A small image FSQ autoencoder, trained from scratch.
Training: adamw at rate 0.0013, 10900 steps, batches of 64.
Rows from block 13 of the encoder of a small image FSQ autoencoder, named by matrix and row number. Rows with one number within an expert belong to one neuron, the router's apart. Each number is 128 + 32 x the weight over its row's rms, rounded and kept within 0 to 255. All counts start at 0. After the name is the row's rms in percent of the matrix's.
After each expert's rows are labels from the 100 images, of 14976, where the router gives the expert most weight on average: "responds to" is what is common among them; "colour at peak" is the nearest of a few named colours to the mean colour under the peak. Only what is clearly more common there than usual is listed. The data: microscope photos of single blood and bone marrow cells.
# router: router (encoder.blocks.13.mlp.router.weight, 16x160), inputs 120-159
# up: expert up (encoder.blocks.13.mlp.up, 16x80x160), inputs 120-159
# down: expert down (encoder.blocks.13.mlp.down, 16x160x80, transposed), outputs 120-159

# expert 1
router.1 071 [137  82 157 174 125  95 144 185 118 122 113 137  79 134 138 197  89 140 121   6 140 121  99 149 140 105 106 117 124  61  82 111 113 179 103 128  85 107  47 125]
up.0 046 [ 61 145 167 111 134 113 142  86 127  86 123 126  81 106 106 123 116 102 172 145 130 127 153 139 134 134 134  83 158 127 159 106 163 132 177 172 144 128  85 162]
down.0 088 [132 131 204  63 109 173 175 136 153  90  93 138  55 127 153 129 164 168  83  71 118 146 140 119 130 182 107 123 134 148 116  89 141 132 115 132 136 145 140 150]
up.1 076 [145  91 184 135 106  82 119 129 177 126  70 111 164 120 107 125 123 144 126 103 121 119 134 117 124 123 113 122 119 141 129  59 157 131  89 129 178 134 120 124]
down.1 083 [159 151 138 125 123 200 104 126 113 111 129 129  33  96 111 116 117 122 114  71 144 168 138 118  97 117 104 135  92 128  86 148 140  67 146 157 136 134 127 156]
up.2 062 [117  94  91 114 135 121 116 136 119  69  72 128 203 136 169 157 145 159 109  90 174  93 189 146 126  99 125 143 115 114 102  60 163  97  92 109 130 139 108 143]
down.2 090 [159 148 160 109 134 183 143 162 131  93 128 100  19 102  93 124 135 139 143  71 149 169 124 117 172 157 136 155 120 118  74 147 103  99 197 161 150 152 132 122]
up.3 123 [106 123  98 137  94  82 143 140 101 128 118 108  78 120 159 141 110  96  91  88 147 135 130 140 138 146  85 161 123 154 129  92  43 175 145 132 112 111 133 124]
down.3 110 [128 123 148 112 135 161 123 128 131 110 117 150  98  86 122 135 128 105 106 119 135 206 137  92 108 113 145 125 120 143 128 120 111  95 152 156  74  89 129 160]
up.4 087 [112  78 171 105 123  84 109 142 136 166  74 102 207 133 124 107 102 113 113  99 143  96 139 114 148 167 164  92 119 103 110  80 135 109 117 111 140 144 128 131]
down.4 082 [148 104 197 104 104 132 135 154 115  74 110  92  60 126 114 101 163 147 150  95 115 134 110 110 145 148 133 140 127 169 100 130  99 103 141 117 129 127 102 110]
up.5 105 [ 91  90 165 143  91 110 133 133 127 100 130 113  91  99 127 138  91 146  95  52 158 116  98 142 127 101  80 120 113 137 109 126  52 162 142 138  96 103 111 132]
down.5 085 [129 147  86 174 123 108 118 111 111 137 143 136  90 114 164 139 114 109 100 178 173 150 107 122 115 102 120  97 133  97 132 131 129 129 124 162 152  99 108 129]
up.6 082 [127  72 167 146 129  62 127 151 141 140  54 119 187 141  93 100 119 116 152  98 147 146 123 102 146 113 132 131  93 130 133 106 128  67  95  79 113 151 128 120]
down.6 085 [132 144 173 131  95 147 178 138 136 102 109  98  54  69 104  92 165 123 110  62 101 157 102 166 131 140 101 173 119 185  67 112 148 122 158 114 128 121 173  95]
up.7 101 [115 186  76 120 119 110 133 110 122 137 186 127 101 109 156 126 131  88  93 160 106 118  89 141 151  92 131 159 142 131 162 113  86 158 139 116 101 150 149 124]
down.7 104 [134  94 139 120 135 125 138 118 149 123 122  93 138  58 187 160 146 117 146 137 114 184 136 101 139 154 145 150 151 162  96 141 103 108 132  91 111 132 143 193]
up.8 104 [143 198  77 107  99 110 141  86 113 145 161 150  91 153 144 123 118 139  91 128  81 106  98 139 127  97 130 133 128 135 154 125  95 174 158 133  42 163 143 137]
down.8 097 [142 125 177 141 134 170  80 121  87  76 125 100 104  84 140 123 149  83 126 120 175 207 109 112 126 143 112 124 113 154  84 109 116 101 144 108  90 122 156 182]
responds to: cell type: artefact
colour at peak: purple

# expert 7
router.7 068 [141 115 118 104 139 134 100 203 130 163 118 114 101 175 158 187 137 177 128 112 105 123 133 173 140 129 107 144 151  66  90 109 158 117 118 141 159 106  20 113]
up.0 144 [176 214  99  58 121  94 169 104 142 137 166 115 127 131 145 147 108 128  85 181  98  69 172 101 134  75 133 152 159 103 139  91 205 117 118 130 194 118 149 141]
down.0 122 [ 52 116 120 125 128 144 141 133 154 120 122 158 143  98 165 111 160 129 131 163 152 148 159 124  89 116 204 124 139 119 122 137 135 146 104 112 160  85 146 194]
up.1 096 [ 94 140 105 140 111  67 157 137 121 120 162 125 171 133 113 111 151 121 152 110 123  43 100 157 188 112 110 163 132 116 160 158 247 123  98 130 149 140 163 107]
down.1 095 [104 139 151 164 155  65  77 107 140 128 145 172 112 110 125 153 207  99 149 154 116 141 137 169 102 188  91 132 147 169 141 154 141 129 163 100 127 101 101 107]
up.2 061 [128 218 111 121 151 165 153 165 141 104 131 147  74  42  99 105 130 122 129 125 103 102 108 148 142 136 111 128  89 137 116 116 127 110  91 125 116 121 129 137]
down.2 091 [125 171 133  72 128 159 117 147 122 186  94 108  28 111  90 145  90 102 131  92 175 110 102 101  97 161 148 133 142 122 113 136 111  46 132 121  81  91 158 125]
up.3 088 [152  56 144 165 149  87 116 130 122 153 101 127 141 152 100 132 103 159 137 130 159 115 138 110 101 119 104 113 176 130 118 135 177 120 146 111 157 138  87 133]
down.3 093 [192 120 119 111 126 120 184 136 126 188 138  94 103  79 139 131  85 128 142 133 144  89  80 145 165  81 163 136 102 123 151  67 159 139 115  69  96  95 153  83]
up.4 095 [149 152  69 111 139  68 156 135 152 127 131 112 173 140 116 118 135 127  95  88  92   6 102 145 161 118 131 136 146 101 138 132 231 162 115 105 108 129 105 110]
down.4 094 [130 119 223 152 173 104 123 149 140 129 108 126 145 112 189 130 167  67 149 144 133 174 133 135  75 142 116 141 143 144 140 174 139 103 100  92 127 106 146  86]
up.5 055 [111 106 150 107  86 113 158 150 160 142 110 157 154 156 105 130 143 130  88 147 169 108 152 126 140 136  65 175  78 128 147 111  89 122 100  77 130 123  68 136]
down.5 087 [164  92  45  86 159  97 127 108 139 174 165 106  80 150  95 149  93 100 121 155 119 120 126 144 140 127 155 139 121 190 146 115 115 136 177 191 146 156 194  91]
up.6 144 [152 190  66  78 117  70 155 119 117 144 170 138 154 149 134 143 137 120  71 160 104  49 131  81 124  82 129 156 144 129 127 141 208 118 112 125 208 115 175 142]
down.6 113 [ 98  85 129 146 140 112 103 140 117 149 141 153 162  97 123 122 131  80 154 174 149 185 146  95 102 122 192 132 104 117 117 108 115 147 121 106 118 107 103 185]
up.7 101 [127 168 127 162 169  86 113 150 144 148 126 111 105 130 124  99 150 111 193 162 176 111 171 168 131 175  94 111 118 108 135  81 205 101 108 127 178 102 107 112]
down.7 094 [107 145  81  82 153  78 141 147 170 122  50 180  40 105 101 124 174 153 164 113 137 116 115 139 116 175 105 117 131 160  79 104 144  59 140 122 168  96 183 131]
up.8 119 [111 144  56 143 107  57 136 103 119 130 171 161 190 140 121 117 132 123 146 140 104  29 125 105 137  71 185 101 168 130 131 117 195 145 121 143 130 174 147 114]
down.8 096 [106 114 160  90 153 133 102 116 141 130 149 122 127 136 119 126  96  88 143 175 161 142 136 222  99 123 112 117 119 105  81 158 156 191 128  95 137 140  96 145]
responds to: cell type: artefact
colour at peak: white

# expert 5
router.5 041 [204 139  96 174 118 114 111 204  92  97 195 113 103 130 137 119  86 155 121 154 138  89 128 139 188 106 101 150 121 119 101 203 140 137 143 118 104 110  96 143]
up.0 049 [150 172 172 134 121 133 134 182 187 114 139  81 168 200 117 120 145 128 178 100 151  70 160 108 119 121 112  87 114 102 115 109 113 155 119 129 137 144 190 156]
down.0 077 [181 120  83  78 150 134 143 143 202 132  79 119 129 180 150  92  93  75 145 121  91 121 203 105 151  81 205 148 107 116 118 123  98 126 159 149 156 154 177 126]
up.1 075 [103 162  66 181 114  94  96  77 137 157 135 147 128 180 115 162 102 168 112 123 101 118  73 133 160 106 110 123 127  81 127 160 113 207 147 164  73 142 135  82]
down.1 081 [153 168  58 104 162  76 158 110 159 133  82 143 118 168 130  83  94  92 106 128 115  85 134  78 123  90 192 123 118 145 112  67 134 104 141 119 145 125 154 161]
up.2 108 [ 81  99 183 195 109 160 144  97  79 121 138  90 141 135 152 151  79 167  84 148  90 132  99 181 132  98 113 132 159 133 125 170 132 167 135 132  41 103 101  87]
down.2 097 [183 150  48  70 162  81 137 143 187 132 131 167 125 166 123 145 106 133 127 157  98 134 147  92 133  77 152 167 120 116 144  96 151 104 120 100 120 156 145 130]
up.3 050 [137  69 178  85 116 100  96 133  82 123 118  99  94 122  99  93 137  84  78  92 229 118 181 124 143 121 133 131 142 172 133 141 140 174 127 173 159 139 152 146]
down.3 084 [117 144  85  74 168  77 151 120 182 137  57 150 129 130 110 115 136  95 151 139  93  75 134  83 110  98 195 119 100  88 184  98 132 142 124 101 143 183 129 106]
up.4 050 [113 144 140 127 130 139 120 150 173 123  99 141 125 137 119  90  87 110 168 139 115  64 165  85 146 133  88 135  70 102 140 163  87 112 147 101  83 174 104  71]
down.4 081 [142 112  98  95 191  60 151 127 149 160  72 127 153 199 116 137  96 105 114 153 136 129 135 111 113  73 192 142  88 115 166 109 119  74 134 143 164 178 180 128]
up.5 073 [ 78 104 181 163 156 151  99 125 163 143 106 174 129 103 170 155  95 164 136 121 136 107  82 108 138 126 116 137 129 106 160  98 152  59  83 140  73  79 170  90]
down.5 081 [139 113  99 104 141  89 189 136 175 189 119 128 132 145  97  71 168 114 108 193 149 118 147 105 102 121 172 171 103 135 129  91 109  87 143 144 130 141 157 169]
up.6 046 [163  83 151 157 160 110 140 142 182 122 126 124 141 181 151 114 187 108 193  90 100 160  71  94 180 127 187 143 102 128 164 120 118 172 138 171 148  86 100 188]
down.6 082 [167 163 129 149 164 119 124 168 171 136 122  95  82 136 164  88 122 109 144 128 165  89 164  66 131 132 145 161 100 134 161 156 109 113 106  98 179 164 147 175]
up.7 272 [ 87 167 114 184  91 109 183 111 119 114 128 136 117 155 129 162 136 168 100  85  97 110  57 197 155 111  86 138  98 153 154 151 141 109 136 119  29 126 136  92]
down.7 190 [203 114  80 121  78 104 171 103  79 147 168 114 126 170 116 164  76 180  76 126 103  52 114 187 147  58  96 126 133 127 149 139 129 137 126 139 126 115 126  78]
up.8 060 [183 102 141 118 137 147 131 132 144 123 161 152 140 161  51 100 155  82 104 111  69 108 115 123  96  97 106 105  81 118 124 114 112 162 129 122 111 139 103  89]
down.8 087 [162 158  74  59 153 103  93 103 156 147  76 155 116 142 124  91 116 136 106 155 114  94 205  86 115 148 123 110 114 103 162 127 145 113 151  98 167 118 131 105]
responds to: cell type: artefact
colour at peak: white

# expert 15
router.15 066 [142 153 149 128 113 146 123 188 104 118 168 168  66 178 152 176 157 148 145  72  99 138  88 162 168  97 108 138 156  73 126 156  99 161 152 117  74 136  91 108]
up.0 089 [149 179 146 168 104 131 147 116  99  95 209 103 114 129 114 122 144 141 102 142 126 167 117 170 112 129  92 120 122 154 130 136 152  67 143 138 114  99 162 109]
down.0 074 [129 131 125 151 151 169 109 179 135 123 144  99 130 137 190 115 143 152 127 127 128 105 100 143 114 126 141 134 137 125 101  99 138 152 113 145 131 143 142  62]
up.1 142 [158 192 154  80 131 180 172 119 128 116 121 141 146 162  95  83 165 139  92 165 107 143  83 158 146 114 106 131 102 136 154 146 117  94 148 116 154 151 160  93]
down.1 103 [125 155 128 165 126 129 140 132 144 143 133 132 120 118 169 132 135  96 101 108 152 212 150  84 123 114 180 151 131 131 116 112 107 100 155 176 108 126 148 188]
up.2 065 [147 116 218 155 149 171 139 132  87  99 123 124 149 123 131 104 125 184 123 131 125 203 137 153 124 147  68 146 141 150 116 101 111  46 101 157 175 127 118 130]
down.2 069 [143 106 111  72 172 105 126 164 200 141 129 158 139 147  79 100 187 130 194 163 159 151 117 126 160  79 139  88 137  89 144 166 154 160 108 104 156 140 148 141]
up.3 041 [135 162 105 155 173  77  85 126 144 110 120 125 126 144  89 138 149 139 209  97 102  74 184 125 159  76 121 194 163  75 134 120 133 136  93  95 156 130 102 111]
down.3 083 [183 137  71 101  75 114 148 119 131 118 135 198 170 179  62 127 136 119 165 149 135 132 140 135 125 155 141 117 134 124 134 177 141  71 118 130 174 179 131 114]
up.4 210 [121 156 129 151 118  80 158 137 120  94 162  90 107 167 142 132 153 152 134  90 117  55  83 180 134 130  63 156 120 142 136 156 213 110 132 131  73  89 158  86]
down.4 175 [ 99 123 128 165 161 123  92 144 147 121 146 130 146 132  87 137 143 150 175 128 116 113 116 157 142 164 143 130 139 104 123 161 134 161 112 126 154 128 109  82]
up.5 154 [143 177 136 111  94 108 160 168 104 109 179  73 117 177 141 144 189 157 125  67 104 119  64 171 130 116  42 142 138 125 142 165 161 117 140 156  85  84 142  79]
down.5 119 [ 83 102 159 174 148 118  65 146 145 165 136 152 163 112 145 148 155 135 170 114 116 128 129 109 107 145 144 107 145 108 147 136 121 167  79 118 145 145  78 116]
up.6 103 [153 218  70  82  87 108 131 169 110 100 157 132 124 122 113 160 137 149  99 120 113  45 109 122 139  87  88  87 139 130 128 155 150 159 203 107  74 145 138 105]
down.6 094 [126 138 126 127 170 129 115 169 160 105 101 159 161 146  96 114 178 113 172 197 138 139 133 119 145 150  90 139 139 114 110 120 141  80 141  95 137 138 126  94]
up.7 041 [174 107 140  84 179  93 119 112 127 112 115 106 120 145  88  90 130 129 144 126  92 113 141 102 102 129 138 138 152  99 110 164 130 151 125  92  91  96  94 121]
down.7 079 [168 119 126 147 122  93  99 157 151 166 123 178 185 121  58  57 148 136 137 144 136  77 165  58 131  92 158  94 166  83 149 103 153 120  83 122 178 101 166 110]
up.8 052 [178 204 160 105 123 168 132 119  88 138  87 105 132 127 145 128 140 139 150 117 142 111 144 156 137 114 136  92 112 113 148 122 231 124 160 129 114 137 151 112]
down.8 076 [131  89  51  97 144  91 157 107 128 162 175 207 160 108  95 145 164 118 146 142 129 141 136 157  97 105 129 129 115  84 106 144 132 128 172 156 140  86  96  90]
responds to: cell type: lymphocyte; cell type: erythroblast
colour at peak: grey

# expert 11
router.11 062 [156 111 127 107 132 122  96 206  93 145 106 112  61 163 126 198 131 176 129  73  94 128  79 180 133 144  95 184 148  89  86 111 114 152 110 123 120 115  60  85]
up.0 076 [143  84 133  73 159  35 148 113 100 126 149 128 137 102 170  88 128 111 123 126 205 147  97 124 163 150 113 125 158 131 163 161 148 132 106 127 123 143 121 158]
down.0 099 [131  97 161 123 144 135 111 124 184 135 107 126  74 123  85 145  79 124 100  95 123 100 126 146 174  84 225 108 120  86 153 142 144 190 148 146 127 156 105 158]
up.1 089 [ 83 110 128 162 145 131  75 121 124  92 116 163 119 114 126 139 139 148 166  98 136 139 102 154  93 147 113 182  95 145 145  70  39 142 127  98 141  95 113 143]
down.1 103 [ 85 128 123  80 129 109 153 145 150 182  95 159 101 115 125 151  75 131  94 117  97 113  92  62  84  43 213 127 127 114  69 118 173 115 111 129 124 151 106 143]
up.2 081 [124 152  55 179  71 180 180 109  68 134 193 175 110 128 136 153  80 131 130 144 114 100  65 141 126  62 145 153 126 101 115 137 146 149 150 136  53 175 140 136]
down.2 096 [103  91 168 126  82 150 185 114 133 153 124 143 116  71 114 145 113 113 113 111  79 114  97 119 127  92 195 101 112  87 135 102 114 114 133 127 131 139 113 169]
up.3 109 [115 148  98  97 121 115 102  77 112 127 123 158 127 166 117 155 143 141 156  89 108  61 118 152 141 158 101 120 175 159 131 147 221  90 170 120 121 123 145 141]
down.3 090 [159 146 102 144 139 122 109  84 123 150 152 175  65 138 155 119  66 110  98 129 149 121  98 161 135  71 135 120  96  87 168 129 122 161 122 138 103 140 122 150]
up.4 099 [143 139 119 127 135 103 124 120 125 129 101 121 151 169 120 112 127 149 162 140 117  79 114 123 124 154 104 121 115 141 134 157 207 127 186 153 117 172 131 144]
down.4 100 [ 99 141 117 139 127 121 123 168 130 169 182 151  52 133 106 131 106 130 128 119 141 124 125 132 178 128 154 175  81 116 168 106 102 135 137 164 111 133 152  88]
up.5 094 [110 105 123 115  65 192 175 124 112 148 223 130  59 134 101 153  87 160 128 189 148 204 109 168 102 113 156 112 134 111 154 133  85 167 145 180  95  79 117 113]
down.5 090 [118 121 151 121  78 159 107 105 126 185 169 141 108 112 112  96  90 150 124 128 126 151 122 106 122  70 166 113 162 118 119 108 109 135 117 153 157 111 133 170]
up.6 090 [108 170 154 150 168 106 123 111 110  72 145  97 105 107 133 168 145 172 145 114 130 100  82 172 133 141 105 156 141 136 136 131 206 123 131 133  85 121 151  75]
down.6 098 [103 154 120 113 143 114 144 147 114 164 138 116 106 178  84 165  37 134  76 103  70 145 150 112  92  52 204 108  91  65  93 103 141 158 157 126  73 108  89 124]
up.7 071 [ 73 150 152 128 117 146 168 148 167 148 120 164 177 155 133  80 146 168  88 164 147 128 132 120 120  28 177 137 132 121 154 131 147 116 139 116  96 103 160 180]
down.7 101 [117 111 124 105  89 117 125 161 145 162 161 186  82 136 122 137  80  78  85  82 118 133 123  85 118  91 182  71  97  98 132 137  93 151 119 141 149 103 146 110]
up.8 088 [124 192 107 117 146 126 163 143 119 132  96 124 164 121 162 157 113 127 146 150  98  65 183 167  82 159  97 143 164 137 116 133 178  86 151 141 116 117 130  88]
down.8 104 [110 124  97 105 101  84 137 154 171 131 108 132 101 158 129 108  92 154 108  74 126 120 116 103 160  86 153 115 146  61 139 136 122 199 142 133 125 133 100 142]
responds to: cell type: artefact
colour at peak: white

# expert 8
router.8 095 [117 161  98 136 114 101 159  76 141 123 108 144 135 171  92 175 123 166  68 103 106 110  47 121 221 108  97 131 151 138 164 164 135 166 170 161  75 181 150 102]
up.0 064 [ 96 157 118 204 142 110 146  83 118 191 123 124 167 148  96 147  46 154  92 144 103 111 108 109 140  77 137 112 108 133 171 140 148 129 147 153  35 132 150 112]
down.0 065 [ 94  99 147  88 129 182  91 155 154  96 130 154 122 114 120  95 152 122 153 105 136 168 136 123 128  85 109 126 149 160 122 131 127 144 155 123 154  84  77 138]
up.1 051 [142 148 158 156 129 135 155 135 129 113  88 131 131 115 145 118 126 197 127 100 123 169 106 152 122 174 111 150 119 133 130 123  70 107 145 133  95 136 135  58]
down.1 076 [ 82  98 149 157 176 134  84 111 170  88 109 163 155 103  74 106 176  87 183 103 165 153 105  52  99 188 162 107 140 127 113 112 120 117  97 118 132 138 120 149]
up.2 071 [123  61 105 113  99 131 121 126 143 163 132 108 137 156 160 120 113  69 136 114 124 168 105 139  87 119 153 131 129  99 170 127   0 151 114 127 180 133 144 135]
down.2 083 [106 107 204 115 183 144  90 150 199 114  52 126 177  94 102 125 169  95 184 192 138 195  87 119 118 225 122 125 132 136 148 125 145 112 116 123 136 129 145 152]
up.3 030 [ 57 110 124 177 107 135 116 129 123 168  86 115 117 155 173 123 158 125 179 154  97 108 122  68 102 157 115 138 105 143  75 108 145 125 180 169  90 149 156 156]
down.3 069 [122 139 127  79 168 146  82 125 168  82 129 151 105 111 117 101 169  83 206 174 174 156 173  56 134 200 145 124 142 124 151  99 119 145 120 119 152 164 157 166]
up.4 063 [141 104  91 168  78 133 166 116  81 144 207 125 179 149 170 146  84 127 117 170  98 122 137 145 109  66 142 126 108 123 145 131  24 164 135 142 105 129 155 124]
down.4 069 [ 96 137 170 106 133 135  42 146 188 123 117 132 123 137 103 136 215  77 174 166 175 174 144 112 148 206 114 122 127 113 155 107 145 158 128 127 145 145  98 144]
up.5 035 [100  65 123 133 177 119 147 133 191 137  69 117 104 128 185 108  78 156 131 133 150 140 128 156  57 102 158 108 150 135 117 137  93  97  96  72 155 112 125 100]
down.5 070 [ 89 108 193  84 172 110  91 126 192 137  89 170 170  93 104  68 179  84 192 154 147 175 166  68 144 191 149 120  98 122 112  84 147  94 108 119 137 138 136 168]
up.6 056 [108 180 126 128 125 135 155 110 124 135 151 142 157 152 152 141 110 119 116 127  87 114  92 183 146  89  86 134 132 131 128 166 133  88 154 144  39 156 155  60]
down.6 068 [ 88 145 170 115 180 144  63 143 205 100  90 157 137 106 105  84 206  79 163 157 168 160 113  98 143 221 132 115 181 139 129 122 149 119 116  80 157 128 157 162]
up.7 048 [141  65 100 161 128 144 146  91 129 193 154 123 197 142 157 148  83 114 160 151 107 102  86 135  85  87 152 132 155 100 141 108   3 162 115 122 138 120 106 135]
down.7 063 [109 140 145 136 178 100 118  91 178  96 126 141 112  92  66  41 206 108 203 142 181 115 110 127 124 187 124 140 157 148 149 109 138  78 165  82 151  72 125 104]
up.8 048 [119  65  76 158 120 102 169  75 142 144 156 175 198  94 148 120  97 129 136  85 111 132 104 195 140  93 145 119 121 140 121 134  43 183 130 127 102 127 163 129]
down.8 063 [128 152 156 132 185 104  43 148 161  85 109 214 128  94 126 128 200  94 160 172 118 138 170 116 110 202 141  71 119 162 149 133 138 141 143 125 162 162 114 120]
responds to: cell type: lymphocyte
colour at peak: white

# expert 2
router.2 055 [181 140 134  93 118 127 114 217 114 130 182 105  77 144 148 154 100 141 151 143  99 125  93 166 184 100  99 126 138  83 100 161 144 110 129 151 124 118  84  99]
up.0 165 [135 214 109 123 112 102 133 137  86 138 161 125 141 151 130 128 115 146 119 132  85 129 100 139 135  80 105 132 133 121 156 152 161 104 127 119 124 137 154  99]
down.0 143 [ 98 124 147 113 100 165 120 108 121 127 108 128 106  95 157 123 100 114 111  94 139 195 162  90 126 136 154 165 134  92 146 101 114 113 117 126 137 139 132 169]
up.1 053 [102 137 105 116 165  61 160  80 123 182 144 140 133 110 122 147 162  78 139 135 126 151 122 194 164 126 118  91 153 130 154 184  77 123  96 107 115 144 119 123]
down.1 080 [175 130  92 155 136 111 191 139  52 128 175 148 120  82 146 112 101 210 102 123 142 145 128 108  83  83 147 124 128 143 190 126 100 120 139 135 143 145 134 114]
up.2 141 [119 234 107 141 102 142 157 125  99 134 153 159 144 152 143 130 133 122  95 127  85 124 100 135 142 100 118 123 161 139 133 174 157 100 137 114 119 125 153  94]
down.2 125 [ 83 143 152 116 126 129 162  90 111 110 136 126 104  81 170 160  99 104 116 116 136 182 122 122 111 102 184 162 106 108 137 110 117 117 123 131  99 133  98 208]
up.3 077 [164 206 114 154 116 127 128 167 139  96 129  78 124 131  76 135 126 146 136 162  98  76 150 133 146 135 101 122 102 165 133 173 238 110 152 114 146 158 114 105]
down.3 074 [155 129 124 150 127 127 173 123 125 100 119 127 116 125 141 146 135  80 100  83 151 114  83  74 135 144  99  92 114 140 117 127 111 168 164 144  98 134 174 179]
up.4 050 [130  81 184 186 142 148 115 117 104  88  91 107 115 139 149 165 122 143 138 128 151 162 124 144 149 183 124 139 103 131  91 142  98 132 161 104 124 151 131 125]
down.4 079 [179 104  60 117  99 140 149  80 116 149 156 136 116 126  62 101  55 152 105 162 131 120  68 125 140 128 155 131  73 150 189 142 127 110 137 140 102 134 168 120]
up.5 054 [112 112 140 132 126  88 135 106 114 113 116 144 154 114 134  77 103 113  85  44  99 178 105 160 117 162  67 107 123 180 156 106 117 183  88 121 134 140 163 144]
down.5 076 [122 141 121 101 110 137  91 195  73 171 183 140 153 178 102 152  63 159 131  85 126  83 122 107 114  98 161 161 134 152 195 110 102 130  87 134  94 181 177 130]
up.6 050 [ 78 152 146 134 163 122 194  92  79 121  67 139 127  87 157 168 141 162 155 104 144 160 157 139 207  97 136 120 176  95 123 115 108 121 127 149 134 153 144 220]
down.6 073 [111 139  75 126 163  96 117  89 116 129 173 105 125  91 152 116 136 121  71 170 115 106  98 115  86  96 158 138 121 140 158 139 115 130 124 120 145 111 111 120]
up.7 070 [117  62 113 159 109 101 110 156  99 151 183 116  74 130 127 105 115 131 154  75 129 148 109 123 152 108 137 184 138 144 116 158  13 151 111 133 143 145 133 155]
down.7 085 [116 119  88 134 145 111 152 123  82 132 138 124 110 165 102 143  91 174 127 135  67 124  97 174 160  88 139  91 139 154 113 171 158 161 124 162 129 145 122 102]
up.8 104 [ 92  48 116 156 117 128  85 135 106 110 162 130  94 141 100 105  86  79 156  83 140 125 117  97  94 108 156 141 164 112 123 176  81 145 112 138 175 107 115 137]
down.8 108 [148 139  99 146 120 128 165  91 100 112 186 148  63 179 111 190 117 177 151  83 100  66  74 189 144  96 117 119 121 113 138 134 141 133 168 145  91 112 127  75]
responds to: cell type: artefact
colour at peak: white

# expert 4
router.4 073 [155  98 135 144 159 103 132 234 123 158 101 124  78 185 136 164 116 152 142  58 130 137 111 208 182 114 132 123 145  56 102  74 128 132 101 120 130 158  31 107]
up.0 067 [119 120 133  82 150  95 100 115 113 147 132 123 136  74 110 134 127 108 136 114 148 124 107 147 156  90 154 126 140 132 182 105 128 111 100  95  89 138 141 186]
down.0 082 [162 133 172  61 154 186 159 141  77 140 172  53 100 152 146 180  99 138  81 106 139 164  87 139 172 105 137  91 136 151 105 104  74 124  74 153  79 116 151 129]
up.1 193 [145  42 146 140 158 105 116 165 116 158  73 127  96 139 134 120 124 124 150  51 188 185 144 177 102 153 153 119 127  81 137  80  50 158  96 131 128 114  79 203]
down.1 131 [ 88 155  73 111 120  64 128 144 169 163 105 174 114 136  84 137 129 175 122 175 127 116 184  75 141 102 183 109 143 124 144 133 130 139 147 137 165 128 107 153]
up.2 064 [143 160 129 113 125  73 170 154 110 151  85 119 135 176 114 140 151 115  63 120 122 167  98 124 129 198 149 171 145 132 129 155 133 152 158 141  85 114 134 105]
down.2 086 [120 111 141 137 127 131 135 143  94 106 148 116  72 127 168 112  99 129 101 105 108 185 120  93 144 133 107 150 135 151 158 116 129 125 198  96 106  96 131 159]
up.3 240 [132  40 159 158 152 105 100 162 140 177  67 132 125 143 107 134 128 111 172  77 172 177 161 149 113 165 182  92 129  94 125  69  74 152  86 115 156 134 101 203]
down.3 156 [140 146  74 139 120 121 107 124 168 142 127 154 123 190  79 129 117 135 156 148 106  72 107 129 122  84 154 122 131 120 134 142 116 122 114 120 139 128 126 145]
up.4 062 [136  99 114 148 152 157 119 134 115 119 114 116  82 146 177 116 156 150 100 134 142  98 114  89 114 150  92 107 167 163 134  89 172 108 169  90 173 127  88 174]
down.4 091 [134  92 139 135  63 171 176 103 114  91 148 106  20 112 142 114 106 107  86 145 117 153 126 124 153 100 146 104 115 122 146 131 119 124 116 140 136 123  89 123]
up.5 062 [142 160 167 128 140 131 135 104 168  95 157  54 126 133 131 170 151 100  99 133  91 146 168  89 143 121  91  95 195 118 155 147 105 130  95 118  82 152  87 165]
down.5 089 [151 118 134  95  63 222 149 138 105 129 124  81 111 125 124 155 140 113 112 127  97 173 104 141 105 152 100 157 113 142 116 125 130  87 208 156 116 131 119 159]
up.6 085 [117 139 120  88 141 123 153 108 179 155  68 130 128 140  76 148 112 101 109 118 142  77 122 114 141 151 130 174 161 156 139 133 192 136 105 132 145 110 173 149]
down.6 096 [ 87 127 137 108 135 138 199  97 111 101 178 108  71  97 182 166 102 171 118  59 157 123  67 155 139  76  92 122 110 115  80 148 139 160 182 162  74 110 127 130]
up.7 070 [119 150 111 139  76 121 152 148 123 163 111 120 167 144 114 166 144 117 136 168 126 121 146 153 121 188  72 165 141  95 152 113 144  94 131 167  96  84 152 167]
down.7 094 [157  98 185 114 116 181 174 134  95 137 119  69  52 116 126 186 116 105 103  56 169 192  98 161 169 138  92  92  84 142 126  96 115 125  96 144 140 101 102 188]
up.8 068 [ 98  94 135 156 119 105 116  86 132 112 122 154 121 190 120 117 107 171 117 132 131  84 128 161 132  86 180 108 150 114 143 170 165 104 113 112 105 135 110 130]
down.8 090 [105 151 158 103 139 113 127 164  58 173 167  67  55  92 159 164 131 100  90  92 152 147 119 178 137 123 101 163 165 129 140  87 134 235 149 119  78 149 118 150]
responds to: cell type: artefact
colour at peak: purple